From a checkpoint of a small image classifier: 13000 steps.
Rows from block 4 of a small image classifier, named by matrix and row number. Rows with one number belong to one neuron. Each number is 500 + 50 x the weight over its row's rms, rounded and kept within 0 to 999. All counts start at 0. Numbers have three digits each.
After each neuron's rows are labels from the 100 images, of 14848, where the neuron reaches its highest value: "responds to" is what is common among them; "patch colour" is the nearest of a few named colours to the mean colour under the peak. Only what is clearly more common there than usual is listed. The data: microscope photos of single blood and bone marrow cells.
# fc1: MLP up (model.blocks.4.mlp.fc1.weight, 512x128), inputs 0-127
# fc2: MLP down (model.blocks.4.mlp.fc2.weight, 128x512, transposed), outputs 0-127

fc1.472:461440582443465591390526560437480433403527586529491534534396449449541549484530583432428514393423567479466468507527406476493456579524546482444489468453544507456431529466579468485535486520444496581498520567528511455540472532420494494405518525470457445507494568405501428453475557475548519497585575527477479523539476570433548469492460519485518535570477502553540518492589462554421491511565
fc2.472:459475537449531511467514567604476416508538444449514563497519452539604541376478434498624501472493496466533494401499536470425586548468565421482557538474477463575583486527497462468564472410456495511530516528489518529489517528479509414476496498507554456465463488507492465520370569441521510417590463511452518523440486489489405524398535454502530533471447533473543476532604515569482503643533
responds to: cell type: blast
patch colour: blue

fc1.475:547555363476499503509540455501490504564500499490464460493468509415521473558530485455545415591552432465552556448424482583515542471559453546416532556460443511452429515464508507453494491485507428434518553495542506528443477524512573483512473475451509453471448421500424502421453520532536563541504376497418421456517441543524501559521442502505587493525504543477478613624469529557465635564584
fc2.475:448523521524511461503481550544493451389387504510526448524499439492571469498568516564469501486424527453483523441516475492551491547484495527500513452471589464489439474538526463486575536525471584445468359530463561519492501579490540430551548480577398444502516474516571531422514518549377523402482485612489511583488436522553515494458523390513455489506590488604611511552530522452408515528519
responds to: cell type: segmented neutrophil
patch colour: purple; blue

fc1.492:499475470484483544455540436472536432364508546491531392490508595432586589520504468594513418502477460531536481415484559416590522533530478445574527509513532419501470426475528452518515521479441517513488586517577470524470544423533416450469456524573506570468547451510471523560503481464537405542563598480505481506554572425517562518486488443460555591566543485556559492467557448536409508440506
fc2.492:611494406475509471470444402469590495495512523534554505500444468501581511534486480560513485655573522441536475493485572512411470514470398500539583546479447502500386495545437594504499584516462499420502591525466614461449500462545462564528492416551493535583395534552556500484473492490442494539475500416482533458502480489510518543504534473432549458527451572423504502454485545400472539530493
responds to: cell type: lymphocyte
patch colour: blue

fc1.270:480511525461546484401528586488501430525544502492526540419545412429488521451533474509520459525507464556476568507492504479488474556493481471458541550505556479588449426453474467424550496513463471579431398607505455465549596512434612421456449511505496413494424480560464580444486565510523496457518476580557487511428478518493538442365501505510477448477483500513547592559595443552453497611560
fc2.270:541425482494454530541519605511494423501473389391483500447608460508480519450537460502586491544462466506489495421487490437455490503518569481540512537499487440490601443566422461498548545391527399501554520425604498521536490515501619473444497445417430561577485475565473465461426494566537487474543554599499442570510536469500539518412443490536533530550482546489541494491595503538485498591476
responds to: smear: peripheral blood; cell type: segmented neutrophil
patch colour: purple

fc1.272:490585535475515491489529480605532542440451392492526411432652523505524480535561432510508455462557458532384522459491555512458480553518497490459527520550486516629433421514393590512467474517505503485490420488505475549534482523468518508417449526446539427450519444499479490490484500525616384556500513438523527554498570525533593428492466421561520525506548454467471516528488537562419402478503
fc2.272:402450490544503486475499508512470511514436553468441519460423463479516450544536545433456512514539525454458597573532435417496549439506459482526579609482625498502482623510576509379576511493575564487397533604510456490526585487478613470502502439505548444530466486436574466480539552508412484496439521561513561471437484495529499515470544539513502468442432468550452489445489575487487491603482
responds to: smear: peripheral blood; cell type: myeloblast
patch colour: white

fc1.43:513469541510458488526545491442471597519503419530535533576569497520549523483514512563415468494476441503505394433496561558475521479404528512444460521488426529522529467520521560489384456386467523552438510463488446476394396569579504459562505557459509470449540538425486560622482511419553585462545467456492432563569434565438507490496466536524438578511412486546554483433474546553513493450502
fc2.43:457477513548405485556490486518489495448438543583471486495466392556445540530528574523511521463396521467551415508493505572491519439519485497460524515472528596379578507553460580488444505488482512511560442535505549577508488509501668576449543450529430604393502537537526464480552503520444525549517565455518431440556462558385444431578527420482483483468486522486465465525516461449440543514485
responds to: cell type: eosinophil; smear: peripheral blood
patch colour: pink

fc1.60:443542564474507542479469482555449493467456556568453466516438452556592448495479555487436558470439531457542569517581517470505442477453507593508506485441594456427479546472570456435596527591490503491409477507472505525419450591472478477479548540595464428476527494543548559514506578573443499428487457513559573582449450484493461527427547374495486528523595429526576438460512460418500472473519
fc2.60:422500579460552473492490436508532469494535474515551542505488511481599548465544468433495511479508535465482532545489499500400586501561510509507515519452501492532490485517536428448567434598487469509486436550471503541447544557487739523501518411561464460378470521513403485564458533453449518515477420513634530561466406523489469559415547550440458471506523495560436450478545500470493508535490
responds to: cell type: segmented neutrophil
patch colour: grey

fc1.474:492548493540429418515384424489558516469454418499522459494495548520529478533509520494456561576536508496517434529520423553559484482478485488432405450483459610399466493551543547501490608512542531447628527417497526602528514536507472592506550535548427457488512427486448387505520494484471464537568508583533400502518486546435546497560503477502415474611506418500475493570517474478463553515429
fc2.474:427569575544478445595467550510555503518477404504464497474505568432531491482526476515450555509428577542541420571505519519547393497485483548386455418561525550385576559520487572606454489470557529523524493429583463578541451461483448528442462550524445480500593467502524485538566461500507432506587522517543386510494448532404467456547466457515463524572515463467563483480513456503466480457420
responds to: cell type: lymphocyte; cell type: erythroblast
patch colour: blue

fc1.256:555431526409505558415585550482458383528549574464497540504502495517504500396473437423522436512478550541498516501514502420470498549500501528475597535418561461553444495547483468514543454481442526616473496528502521416486526504485512496452548532492519494541440568542428552511392485584549476440519459461412576580481489469499514452440429553497579526462457589486567566480520403539404460534587
fc2.256:427551541463504514536480530540536526463461437614392488496427502374470442541496483642421565495463482476548504582498627526508460442512466489474470482527546427450547537533446582500515458524506482479385483499513462535521450441529406606490514459509495523523549515529626436509603498492521512569490479511552397443505471543500466495531608518529475524545534489480515450473449579483565509471438
responds to: cell type: lymphocyte
patch colour: blue

fc1.170:443499506432579490420472441490538484489577501534568540441534507499488489549554507500507464533523482548374624582530526457474529547489414463537578513532546445545386507466436488511521446523453433470463484657512494524553594421467492537494473460478460505552389539543494486436474480493450480564414523474632484494455572480571570504486462523443504400537464532505429530494510531485500461557576
fc2.170:541550474427502513523459470541571552497455531451484451411490427461407402543607491542494446421509515580408600495484544493458544493562529541543488542536577497635373483505458506472516471548512537549424424450479533472452459529491500514439559473427518438497498555520532448466568516502447484542433518498515590554454575511579586452508542438542530558433526526566431472532534511475492452424553
responds to: smear: peripheral blood; cell type: myeloblast
patch colour: pink

fc1.436:528522440552467506569469506577462487493456384402493460559470532530477409502460441531478581507519495527496501515524535481535555431521524602538486479490494502452511551564499524524455575469516438419585500374519567522469441506581479512512510553372592551530476449475550411468548389548478506543509468480421509435502507437549499482630505459590513536467517512468451463480354565484494494495460
fc2.436:508498380522439472498518577464448464477427457432565530475566539515565483498508476525544507593537515429508418510478506497471444476448504428529443556496452480449554480635446470489517572472655449468565565510595490545520541543492574515540497464495413520528495462508433395439448521491515524429537506541428581481441582510583451550518511497579469514479528442537466465381542557522545519554481
responds to: cell type: proerythroblast
patch colour: blue

fc1.371:479473640550514512409438486553535458391515465446529521464509407468520626465536481500480478449465479581425529453482494461508492550477516499530541513506589458576562498553475520513490461488416487557494473553440484531478556482457513470490473533488508478491496482540534539503392556460558434479499485401479461606482485407490531565368480546502586486518490447512658557477569552534421432546477
fc2.371:529536523586533477505458465487576481515544480548508453473428548419485471552425511514515575544588445470587499448528507463542465450530518509528498469556448526365513517384520522519526574606483470377434583472524545493412518482512405569512482544527577532523465430481539414401552473476491497582508544520597468404542496480520496555571496515491513472538548453396499462493453495459568552541431
responds to: cell type: lymphocyte; cell type: erythroblast
patch colour: black

fc1.95:529462448449537496627473529428538549482468469499480486656551592485485456455472396479501471469427528459517446456444479531505560471443537560570444442436451519504569462551447499567514406472488478489540470441430493585535503481576470621493513535560495551517614439538488491525481491534507557484487449452469527555554481509533453479535526474606564520566538539484544434558462514540480453426374
fc2.95:402514499493554487475445519379446668450484563487485521483380511457475415529501557546391461505513508519489576561431454520443533505497419523470501489485580520507518527452545503516527436488538574543462431577498514505449474543452474588591464470571464561448543501522518535557496502421481441519472425557526443510397422496536521509412496473518495462491495573530460604544517605485461510448464
responds to: smear: peripheral blood; cell type: lymphocyte; cell type: myeloblast
patch colour: purple

fc1.359:484508542512512488525528553560487510448459473590422396551565524397481554454526522518504463459524434430533443472450453536442593463546533473549477502503482488523543411505441579473466407519560539527574496497526470562447501474507526465534564502457544571481542435434530500522528516453599468524541402514470443501613534556467473495539435525523487614521570444455508401580450555597452488401417
fc2.359:538475478479513495437504459472492439492560540484516563387495514470404459616467498415554473519448506580445614592538528466518429527571436490507546538541575468562481534441532423495522478488484412498561536533447473374541637384481439489468516543555526490562480464519499568485502514575526435582463497504507508470409591443529547518448472572464550470528475516443527524527509417453547472518499
responds to: cell type: artefact
patch colour: purple

fc1.276:555578482472700543553506462530504470538473582450442469485440505445543452505526464491509467482506483511502620530425525416496563489505423520544523482498584434604410430472488428496546515494459483454447371506472445438559549506525517455478490426550509469533531550555494544523536516561458506493401436478537614562421578508563426529408497490467561477522524496531461523509508527459481458512525
fc2.276:452495460562411461519428459563549555504437436448478474474558493531448559509485483483468555552489535473551401474442452534504478508503569526385426516553473539414560567586498541486419558476471531525626562393556545574550464497443568425473545452515463443454566483458569398468466518423555504499601521528458480455511511505468438556543585447527516560509551422492499472522554453531508537463459
responds to: cell type: promyelocyte
patch colour: purple; blue

fc1.330:475501481417523488457504568436454455506528469521458499617544480494436487497508509420571466415391573537467487515587551487477427525472549542520513466436474532520424439402516464517528424502521445564466561482557519483440509467522464424406518541457522488521462546527449561571523481681492584474545600556537493524519508509461573451495491534509506625602508500485520496429485413482475495553558
fc2.330:517459544474422561472612542437418435398509518485547465472575494521518471552425559473467475451405550512485517467510542498546355523437556491512531484504512496534511493410524478517449468475497500539460556556516483452501480482432392473462410641517525580560528495453515520446455518601577457445560614489446465469520541567494480423557443452556515526558506526472584521541528502564468474443548
responds to: cell type: eosinophil
patch colour: purple

fc1.327:449532505610466474561498489460511500529482412541486551529551688537488368583485485546452492561555537472532474488531555547504431468488491517445460454502447554388491506492514497536465591534544571494503502418491487534516482554505412518481545527525499500485622460456461440510605396497473573494483554544557488483517474523512483464563545480559425541482533447515492447382424513439552509415475
fc2.327:548505534479497515558491560444501505580562524563525533407510440489349487525523561469592486527528423530481493424459434461533466473462491477467522446593511496439462455405516485511510531496542477470525365483523471514513515546481438571528442465517423546476485397591510453373612526531439442488542655559475505510526543477508474558512475471493473439478477538441532515583515526472446576527559
responds to: cell type: erythroblast
patch colour: blue

fc1.345:500535516530516443492457455534529482425448517474499431449492481523530524534494482441448461513502487478530529531416527450530470450586498472575511558512505409478470457590507495422596554504473479434529533498443632563483565559550585487542529355638473520494502491517454620532532489513481466484564424576577532447445571458551411480461564530461458515546604432519483427461476477481543565495451
fc2.345:530496568456543612469640582473524469579586563453452500498504515521446539488439470517525464441529519585512495461488477489509564523481589468484455514492478557514489517388493488522497541476397523499429501533478505444425461463503378511418484550412570499561440491454546376440476457454545471509481467521435468511544488491563550479485482483450595563487475569470420595603448562552548488524537
responds to: cell type: promyelocyte
patch colour: purple; blue

fc1.443:464463482468475463447531580424609473437495517525445436542491504499507462518453525489477493550481581397521507476553425474512419478614544533535483500505495533389459543464531507426559527549450558507567559520534462475635494443444477504442499522455437431584483411543490461423481498547558531461498479619586515411536516555489549482530493494570538426589539548480521515456479449440601505580535
fc2.443:423534484420474515504480578443510461507482520580450461542542458457600480478516429511433549505425475604514482541551497531448467520511437498484434436524512447524547474523492465465542479510563518499554425486457543582638467539480499436428454553449432478546629488601381419430508476545479508440514491596575515533461444541475451520481516482562426530594591511580462561475538474480471487495533
responds to: cell type: segmented neutrophil
patch colour: purple

fc1.0:433583548551539462512460439538460540474423451463501412486463425430537523493683515501468494520547490483392597516441536455521491481536389510515541486493545419555421437526524499406499553513492479490435376499468513484477517570529537406539485473464456504473534483560537531495535508533484474478443525529504583565427471465527603551413596512572456489464542467571530549468486562557467491475535
fc2.0:487455463439535497473513525569602570474491553462408498492479515469439470483437389479531530465507458563546445562543445487501521527494481476461529513555508548432453560515446553487507522484467587468581462485575599599606568424501535485427604384520563503582461463472541553461525396432497429463553490551499443490615483506501482421550499430452533523538512476498440480599450505454482540520516
responds to: cell type: segmented neutrophil; smear: peripheral blood
patch colour: purple

fc1.78:487412478508433498522510541438475511533492570541505622539387468493448499479461582492525576529452544457579467548574478514513519435466477496517457502448524513455612574449612450479488525446529513538485513534496428485537512481529493456538540475537434540510516514507592460500559509465408605479452551561516443470540384530436449565523561496476450520421411478607544438442505515445614571522449
fc2.78:491506489525475557488490452496407534525478541447457491494423493533521477583449592364426543478570473471486557602494497457504465431503427510467552567454531439511439599483581543437517561521501585473470586519524483450567538520490357365488443490504596495507533487392478574499496565508501497528523522479520583392469518523521459512525493589500506535470468478501450491419454538490529532597528
responds to: smear: peripheral blood; cell type: segmented neutrophil
patch colour: white

fc1.219:514585497506628515457576462534437530419512553517414437507460548434476493546493501538511388415533447501559578435432513600533509534521411468526601460536529519458513421426535499565525458508502571491498450517493511454382542489502411542472567496573585500494513507426553569527498454480536437460466475457578510491512554469510460482477471429463560514533547533485442464626481550480448575428503
fc2.219:599463398518481515551485458472493450472537514510545459520509503505500564471424513636504498461496331493521466526548518528493508440479491500575469533545452484534548468558485580496513519450442517528616595454474476443473500483545410440544579524494577538479515448424504623593527542460558538449547421397482475441604528468487464462519587554419497545539492517484458472524460452502556515441477
responds to: cell type: lymphocyte
patch colour: purple

fc1.274:499505534483539571450518547529475511421530522515436437487427469468435592500529534495539482398468527414525550461407459517408492504526529541473521542528512515481499486409499503456528400556446593529515525557485458514608433556393530447445433407462553490423538548479486482460490583431574585512602451413540484443507527507500461449473524462489635471524468564477552487571527520559548493571531
fc2.274:444521484485502452509490413521567448454547561532478528462533587441539489536508447488413552554483451628482514582553607404556483544475434503493542422550553457473508564515489468609435485529512430434479533500491524567475556418500427544490509560603559515534527431509520603479543442570498407602443435446532434503466493533514447498511466516473458508548541432475536493469485512424437450417471
responds to: smear: peripheral blood; cell type: myeloblast
patch colour: purple

fc1.6:492592424547540456554475515637481622501407465487368444504521457523438503536501498558569511460566447428570505420457539572480555442493468494579512537555487512495525462497427561451508532468537565428549448422487484556429515507551565488509532428487563479530471496503590533518486505504457498503476419474516484425546562491533484527537542389517566529421527462460418427550441568490562508487427
fc2.6:525467541464415626483579530437398428458556483531580550482548546556518524494443524489527501639491545489495487482549455463476431528363470504482478506480473459471541534483497373505531464548534425526552559520548549445545457550424422542536491613491437574556483516485391477511455468571538497429513532437448498563467496496522499454528408529515485522567514536506567507432512502479461438454592
responds to: cell type: blast
patch colour: purple; blue

fc1.509:599482463479449532609428453453498610416400540518445445505516564522441479447512674504512492500424498380495475405449488526530530484467512563531483402483524524489491535576586511575446474497516495467619541430495454496514438575467411567563498468541468537449585556460471544495486517546521532503515555496526526555502579478494484491503545522475551484515507500565620456533508487496445469503453
fc2.509:585539385534544525493454451523509511529345481433473439476532508423483505510568483527506449469493522440478554459384557592477494551548496406454502511560530549555545511562400608578413469495549507466453542505489406476536448538509505529433482405529521559423537551502577540485548556503494550564489546462490499479532576495508500494512540501480563538426481483477505407481549527479440456514364
responds to: cell type: lymphocyte
patch colour: blue

fc1.231:481442445416493451533480515438402553484451449452549544549460415477461524569632505478566454532502506522444469486478497607558490535466494431404517504470473544519523528510446580535433437429558457495506484527539473450519553455517573506441429531376443540481527536474506445543541503504475542597541590462478460447472468571427589404514473516560472497516396523567479563502529524558482546522608
fc2.231:537507426487540524452566512477522487549528543481495468532467510432432425537442469534483497542518563462542556592542460435480431513507512557604572562459451474445438464438520413464463514614524482470440562535473580442427546420523514579492555507574548527655435474459612522470552473541464438568410453479473531499516541472551563509534480418512540501500539525361505510479448465461491465478495
responds to: cell type: lymphocyte
patch colour: purple; blue

fc1.478:478536475475510559533535476464482497561538561495493475483453507448552419461446478500481448578540450455533514545558514414465546441560418532529584659454521353497419504453547455339548527483390563478410501499512510429461489500533590494582553459518528545561537497463512567499534480547478447464405509537542543509538510488559454443488548486473497538470576599530471541496464535442468536479507
fc2.478:518474694490486572496569473493564419472522538491479504415507575548478554545423533424466504474582546510534485455464428455562542500549586428443491527453461547521497506534555433502612524484436502513477497448449488459413477520466540517406551448521465453510475543383514442432438552416563402521546501515494566546512536543512508437457433489425569534459525543484500485609509484525506527515473
responds to: cell type: promyelocyte
patch colour: purple

fc1.426:542497543466511463517477478457493466557485496423609516467511538519563510523568448393563474554479566566399552466482422485542515554472529488424488469583526495518502528522450457630485505528493483452556541510508512424629555488484453446454400568439434490492553407533411515514496450602457540471485518438462532531425553489500544483473401535448482479540507488573569561431542395458506430497559
fc2.426:447565557471507505528566508528590505463498507535363438445535583401447472565512506538470465435464452476488541628532555510490485516609488503421429514561505511551507478451503439496513473570553554484510515527438469466485527407443529526400567576524571505484527409436463500505519528516564426534484372520578443482481487535513467436450589518422551549513564525466472530578504518468515441413524
responds to: cell type: promyelocyte
patch colour: blue

fc1.74:497491566578398473513465484514496483455471387480609576521511439533409545535534505495476550471515531418488554422492451528499430497472542625491504523521526535451585481504472555502477439542470586526607433538492514480519496586429521459517497528411478437464534458474539470422533527450514649514516371378595484492484497507488516478503479516511547511457531474583572529470490514463606492444489
fc2.74:536486484537452407563433448614558495427422501535523488511513463548480574439520494548523588502479491434528431443534463544541505504479523552473480485538520563505567516600475553517434538440461517521564523413487490466513432506493516429549581527520495445467543494462611584491525508446485599469553434467498461516537539580409469418560580448464497426544459465489582387584517382501518475456477
responds to: cell type: erythroblast
patch colour: blue

fc1.172:496513540537537500461496546507495472444463581432531492424502532431500467531458495427462476531506506454516479478396380488559420529498468422538493485547530454476535550558438557533452563484490597485564481589544569491580520448470472500578529458568452485595561477444515535344493490477563431489497505579420453464512584515578445488558425486499555432559568442528505551573492578527406492509466
fc2.172:436501602553501557477602504538426442370531509522495498516466548505560508519454542510453498368379566573555528448549578489523509476523527465536533481463549447491524499377619474494509459505446496556405488543503493528427440508530376501450514589529552519513485563464555542525524460520508463529508517447543423531552466471425576483552475508484464622499517491542506397449484501447446506491484
responds to: cell type: eosinophil
patch colour: purple

fc1.129:528596493461564560482547501539521561494516456548505462519541563518525483466425419552502538495553418521615437457488549543502468519422437430533492539567444450463567488428410490532542495501456486478444479490525453582451439565521509554532556511549561436466512466563458526443447496476558466525467377464605455479481544498555445438529476450462458528465603431486447448504435604584612466491444
fc2.129:481494555517525513512577561543500389535575492467523549413572494560547508498463485415663458513544557498494594474540449448465512483634549482508549563555528497536506536414513478465538473457538491503520489523559333447511547436464449446547409543469526525444507443488406573510444510543560482460507448536544468380484517465478492554417454583457555494433525517453475491504476477490532518508509
responds to: cell type: blast
patch colour: purple

fc1.189:548477498414507479533502400496603487438450579640493489477518523481497430555500546465516415521438525451510514414469423519500564496548458510439514479533497552524421438510536505509548448478495541506536513496434496528553469538490519509490544437589420438453533446511469539490497591561461504510514509504586490533500530617451440396476520439396489477590519559492425443632554468522381546469529
fc2.189:471482503571575420473421547602535479534491448425498448557501530470523538492474406552505527516540450564536461578503438507565541499423481459594448478487456449393514539604469508537484570504497462465524545537573572555485550378545450507488542461507572567572476472500551477510496431437494471443473464525477481445534438385589545552579500545506487500521552413500429499434452548541549499544402
responds to: cell type: promyelocyte
patch colour: blue

fc1.227:526507576498481560452539547444531505549579561462446435471533602467497544528437507420522473599541496401588473427411471440514550461496503530539520551501450457438404521441519439450611532522417556403442562526443549531445443538480482536575461434572508560500485459475456532447462509486513455512476423539514542462529554495567430456512476544424528562507586565482520514552430574538537571457466
fc2.227:477523462574447449480474433542458497483472456567536490492554412470459541574542494619447527446456453543427507560559605547480434522497463534482483558555555471602514457564425477486412497564537441593539451531520468516519495449473577482474505592385540471421532537537514411474548513585530501579446472407487413551468490584506501495578517463543460501491514483530467514515528465479427427416573
responds to: cell type: blast
patch colour: purple

fc1.26:538480423476523483674423490441538551462407531518519513625506584478500425556471423498475463517464547463518461492460443549517586428508524566550413432481497576490578490566466546606474442436513451442552487443478516514492497437579466664547516480553451538541589509517520454537520476486453539525464474484481489511525507559542422471569478493510516494550522546492493448529443500483468490437404
fc2.26:479502471541528519460408483434487630391523538397478485407413495489435440535504519534392504547511451601473565576478446472422490540532425500501509485538565500507494561481490595548523496484514539557499479520527500522579458502412461615517473451515477558521543523530501539511506473459530381587492477493527419489418507502534530450451438486511520449505493558515471606538546565435377472458439
responds to: smear: peripheral blood; cell type: lymphocyte
patch colour: purple; blue

fc1.468:421443513562474514477524509553531455502499419560533555463469505473541549485542511536462497588510506589451517505616489515491517539474398504425510522525544533510571604536480615559419503547498483530519588534552436519541528445440439521470510600407544450483534478492583418514484504471490498566480534461422441527453436459428602462470442515518496501540384470550530545443534435419405407510499
fc2.468:497498693533520565418604533511459436489566513519542486445471551484521614485449505534442507478557440586512504509505514482479499534491568422451483583467503463519518484479532434480540491578464501575406515563511496442392536489425537504460530529482563494434474505372510432496472515402574384508537444505513478547463464497487552432453463508439441609498516542511479543589524469527514508462507
responds to: cell type: myelocyte; cell type: promyelocyte
patch colour: purple

fc1.379:401502552431526513468519529446501632526468561466449480559486417462565521476477518436490580498422564435489512485501397455498548502496635462493470481532419570460510632474517513447563481464436560471462556522502485502583446461469504455467414495467476470525509518460536406431446575429539571476552504547522485495496424582462506508526604493511538470472512455526527569541511555594530522616480
fc2.379:383548594403570500489431526513458542555555504513502524516472456464508553440485468470560562452523508428541506535472460385470535486414507483483520466486534444498465571451507452467628460512411555471447442586493534546584491544467520452536431451517534462406473543472478457394527541430486518509505495520538530536454495514563398507455634512461510463478518483511508502600503597590565544566537
responds to: cell type: segmented neutrophil
patch colour: purple

fc1.167:486444496487466503452491530496506515550484466464487528492484476479533530506534489548486498551471567567437503568575467553494512544444461476432474496516501534521563603527450617577403503477517519541514605532534418542552512405475445481452473600360501497540557442524535380509450529521524524571439523428387431527459444472449597492478453496553560513509390507528526596450533521523429404546517
fc2.167:517519715461511562431633578488553474506550544453446466460497517510515537489456501486522472492535550529496501446502486427493532521502591396479481559482472512537481502436514464474557563498401568567398559547488500411404432484475443456426463526462504487528491476437547450456419517455570433475480475564514507527479506503514592411444507467458561559488529567495470550567491554554558477501522
responds to: cell type: promyelocyte
patch colour: purple

fc1.197:502469532528429464532483473549544478483492411497531514527570509542504520479551491515542478568546510529482476460602444561566550522424510490444486440531551512457613568528502501606384550449516416504537556498592392515470482437485439463440490700417464455500552472509564460540506483534553493473479493451488455519493487436425609527487430454544495509532456421541557515460514439436463431487500
fc2.197:467531697492483537472558534518597454470540495500457462451608557517488524547444488478464487479521476600484474480561521486556522529536539425439450521549516482516504518503487445520543561469405493531461558481492483475405475441498472412328515595452518447512553429440505487488477499526613390486513446551527464519486521521501548409453484462458521603558578501509471523555472526462502440480516
responds to: cell type: promyelocyte
patch colour: purple; blue

fc1.391:481464580539509557476443396500528568442487505563486504406632499586504533603489598488459413624483542455485536413483432534476534482490505502471447603577472462504539537495520613467529525479420519441546529550425466503585509504391491482431499431533499471533521501462439479558411584425537463489529503401561440481494562472533447467487506556459573527502491465489475512470520547450500482475472
fc2.391:394466563458499373520452470499511547495488498567572577507507588517541467508410458399470556472529573418574472552511411487560567455486450520522498439442520510461521588547558444547577492513535506407562487488490518577558562486483538558573521511636517446479494454446480435464502449463501479510540453538496512450515452522535444563554482516432444444515504406510441447516453409511508581561442
responds to: cell type: blast
patch colour: black; blue

fc1.456:437474570621448506456520574494610470489518509515516508475506459456531503492394505455464573552423573441498480507538501506534381433585422436523493529517459479420472518503515516422419555497469565428469446595462535609581471466536547489588549444549547468512485510484529554417509522502471496485444555608513427437511517523520449519584547501599430418522485500460496458493494605485520534515475
fc2.456:476485563546430513486531488522492464508518510462433491473572531512453548502489609383444525526445607415631437523494452442566416518517586554480506504468514483366493518465604381467495525540567427545544517463515481458461474535433464500519523581575462469494494500465455546477515500528538453510515530503503492527549568490458441511564430491463459485521524431527648461561524386574471511457509
responds to: cell type: artefact
patch colour: purple

fc1.92:579536478532524444538537528502596506450522510504516452532480549482572547474494503607488439567567510465532434416445521560488525479548484441543457525536490497354466491482443527514411610527481536420582521497474475520574470488571490560553475492478512529537483453593546475438460407427532497443487454510531506391579500488509564589595432524562498382510499558490476468496432502445615511546519
fc2.92:437385558426508551468559617469455345501545465545520597490465468482530539427487479485538472483462537535481494452543408482462493528536515499460516488436549471527574491450527510475550401467495527573547465545546418487523593447451443489521527523453475510481491497564438471429411536503525479420559612605486473456487449491476509503465458599577536501550451552511467496469553463557485539620548
responds to: cell type: proerythroblast
patch colour: blue