python train.py --cutout=0.25 --targets=["cell type"] --norm="layernorm" --qk_norm=false --parallel_block=false --drop_path=0.05 --patch_size=[2, 2] --mixing="cutmix" --label_smoothing=0.2 --loss="cross_entropy" --init="torch_default" --max_grad_norm=1.0 --max_steps=13000 --batch_size=256
Rows from block 4 of a small image classifier, named by matrix and row number. Rows with one number belong to one neuron. Each number is 128 + 32 x the weight over its row's rms, rounded and kept within 0 to 255. All counts start at 0. Numbers have three digits each.
After each neuron's rows are labels from the 100 images, of 14848, where the neuron reaches its highest value: "strongest on" is what is common among them; "patch colour" is the nearest of a few named colours to the mean colour under the peak. Only what is clearly more common there than usual is listed. The data: microscope photos of single blood and bone marrow cells.
# fc1: MLP up (model.blocks.4.mlp.fc1.weight, 512x128), inputs 0-127
# fc2: MLP down (model.blocks.4.mlp.fc2.weight, 128x512, transposed), outputs 0-127

fc1.216:118119099122080171143112154080112127171129106136110147135149146184165117102125175146126203125122078153121138168166120169154086115067127140119036081092114187119167202128162139139128132125177149123174129121129043174166095190104074153099124159148120113092183114141069096174122145153126151122147148137161097128129064139092097141105136140134095123085119104171155172107124168129127092182091
fc2.216:126125114101075189132139155094101110169158105141155174123160126174159121058086132141182177118084112157118114166182146146104116141053079100092104142110132161152191159155084169143120095128162119156159153131139052154169081173082095141107111181127150107047141130136059127155089151107118134111136167075144164132085108119079089094103135162137130159108116140119168129110157126112158069167114
strongest on: cell type: erythroblast
patch colour: blue

fc1.382:086160150096136118132113128075113165093102126085129135149171104108177114195176147141042088194141114087069155092094156133149151109108115143152108128123173128137090139107110105103125148158115100107072087146061104091129133138155155176151063172112103131135138090167110122094125114151133136149061141142157152161087104152163154126121169158174146093148125140189145178096077200169166084138175
fc2.382:096137070107167099114113082103117070159161173127172156071158122085175149171131096100077130120133117154116154166122163071135097126107143142179158144125183091146102118120135059115152113154157084095116114158128127150121217134134134141148111117129161079158096106111087134109191122177132110155104141151103156142100156127179065205099109160105104133170126055172092161098130078101098160142173
strongest on: cell type: artefact
patch colour: purple

fc1.457:115081117104125101141104168094124077070105150121135127164133131177060119173119109095139149027133141102126121127110108114206088135106182131172129055093140169136143160204108088190180132122159111071190090147101185137121169122115107148117142130136108144114105126139104132072151110176079132134152105146089160094115140167193099114157131102098161103155154133134127097189127138182151121134145
fc2.457:131106131123160097139149131114114079089071127086135152123147182144071124209160154132119117099100104115121126115115151145204096108134165089163147079124106165151142100157147060188204149109182053084139075121126117090156190124149127156115154088168094119100091158092111123151197106129096119101156128167160145126122146164190115113112141116078107090135132095158069123187118119157127176123141
strongest on: cell type: artefact
patch colour: purple; blue

fc1.230:122154104147134072136103112164170150109134090129149076103174121112091148111115088123198114158145132086146101072089075106058168112173181129119177138158093171109108070135089189117137121125112143130202140107142191192137138121137160127137138093116129154121095062123130134083114137095148137173183142133109111124171144140110117118153158077115147119153158121048125087208135120183094180111110
fc2.230:113090126057142136096144137090156117140171155154133160133175133078080128144123121105171105154113107140071157134151120115148163133124132070119139135191150083146143168109097069144134080162124088114111151204176108149166168081106039092115102179115121104077131113179087130113115115168148162140107146165122107119093134108143121176081098186071133114193115119139157150123117138152151081198191
strongest on: cell type: artefact
patch colour: purple

fc1.275:121117119061157135076160093127111124125160157149121128123102062066121202110135130114181098102123135111129170119098145109076124117158136125130228187126130090174117107110113114101158066114101172163088135189112154113111143111129194092127121104109152134140081149131150175131105172115130116155119088065123138131127148113116123145055115128042184138121102185116151178178147126149083145154180
fc2.275:143079118097108099164079150126103159181073099099165135080135080126097129104175143108143124142117105143079109083084126140139168116173168106112106164173135090157135112187085162105150113109161096132116114083147129142110101135154218132154080073093084171116139110170155118137122219096132123124192150183076167113128146123124161175124135124148131147073096100137103091103193111150159180134086
strongest on: cell type: erythroblast
patch colour: blue

fc1.255:142123079122166141112138113115108112059154142080088119153073103119142150213129123158106097095166094141137137173135181114151150085132094145179141146101168104117107150129125171115141171113119111079171114153107141096141156089185126182119106121094149189193093169139162119128110053133132114171089098067141127055149136114170158110155100140127186108159110159149109125105026146099159144121159
fc2.255:178125101091176122101110119161154121159135148091125114117165063129108139107151126123133133115169122102102111095075144096077140181145123100133140141111147140187058119152097127113106162152117135122135146147128145095123092139089255106091104089104139066153087162119145150060088195089137100157125136136104224154089190173177125149128113116138154111079119116120097125163188135155099109129148
strongest on: cell type: erythroblast
patch colour: blue; black

fc1.11:075094137124159100127093086147156107127159108162142156154145050034118173110210121115157139103097105127047135138132153148125164155120096132081124119123170144175148118116106129129097082131133091148125091160050108151190167105117164112084112155097159133064124155167129107104113185139112159167093124062124124163118096153101131166130156129150149105136102125131160108171183137161097065116186
fc2.11:176128159119148156107201188056138122143138189113084119110140174181121092139101136083167090147151141153184155101128128123166160150109134072163138109140107154087096129078143087136157170089124146067116130119102124082084106144124059158107094078205100164170127097153139133139103105142086079073132160162141164097164170099132132123087093082052129103120127159089124110142147147111137169135111
strongest on: cell type: erythroblast
patch colour: blue

fc1.46:096167142192085115178117079155123149114107100160139116093112147111119118127144141157073169186174104132159111134144100116128152092133099126100123129142131137081108116124164141115108160148166112147157130060171148181131134153149128180155141151099111122114127140088148050115215095083166088191142171154148087128171091164079149112168131108177036132117128062151107097133103111108095170089068
fc2.46:097158130180121165167120092130121129110129119157093094069083182056147153163111169201059124146146047135190135164092128104119116109148092135084120138143122084085177118115171132141145136126153058110156109070165104147123124142130045167166132090123110146117174110091110101102169130106179071189141131145143071137120138116151086131102134178116112150148180122125125153150115138151137176128081
strongest on: cell type: erythroblast
patch colour: black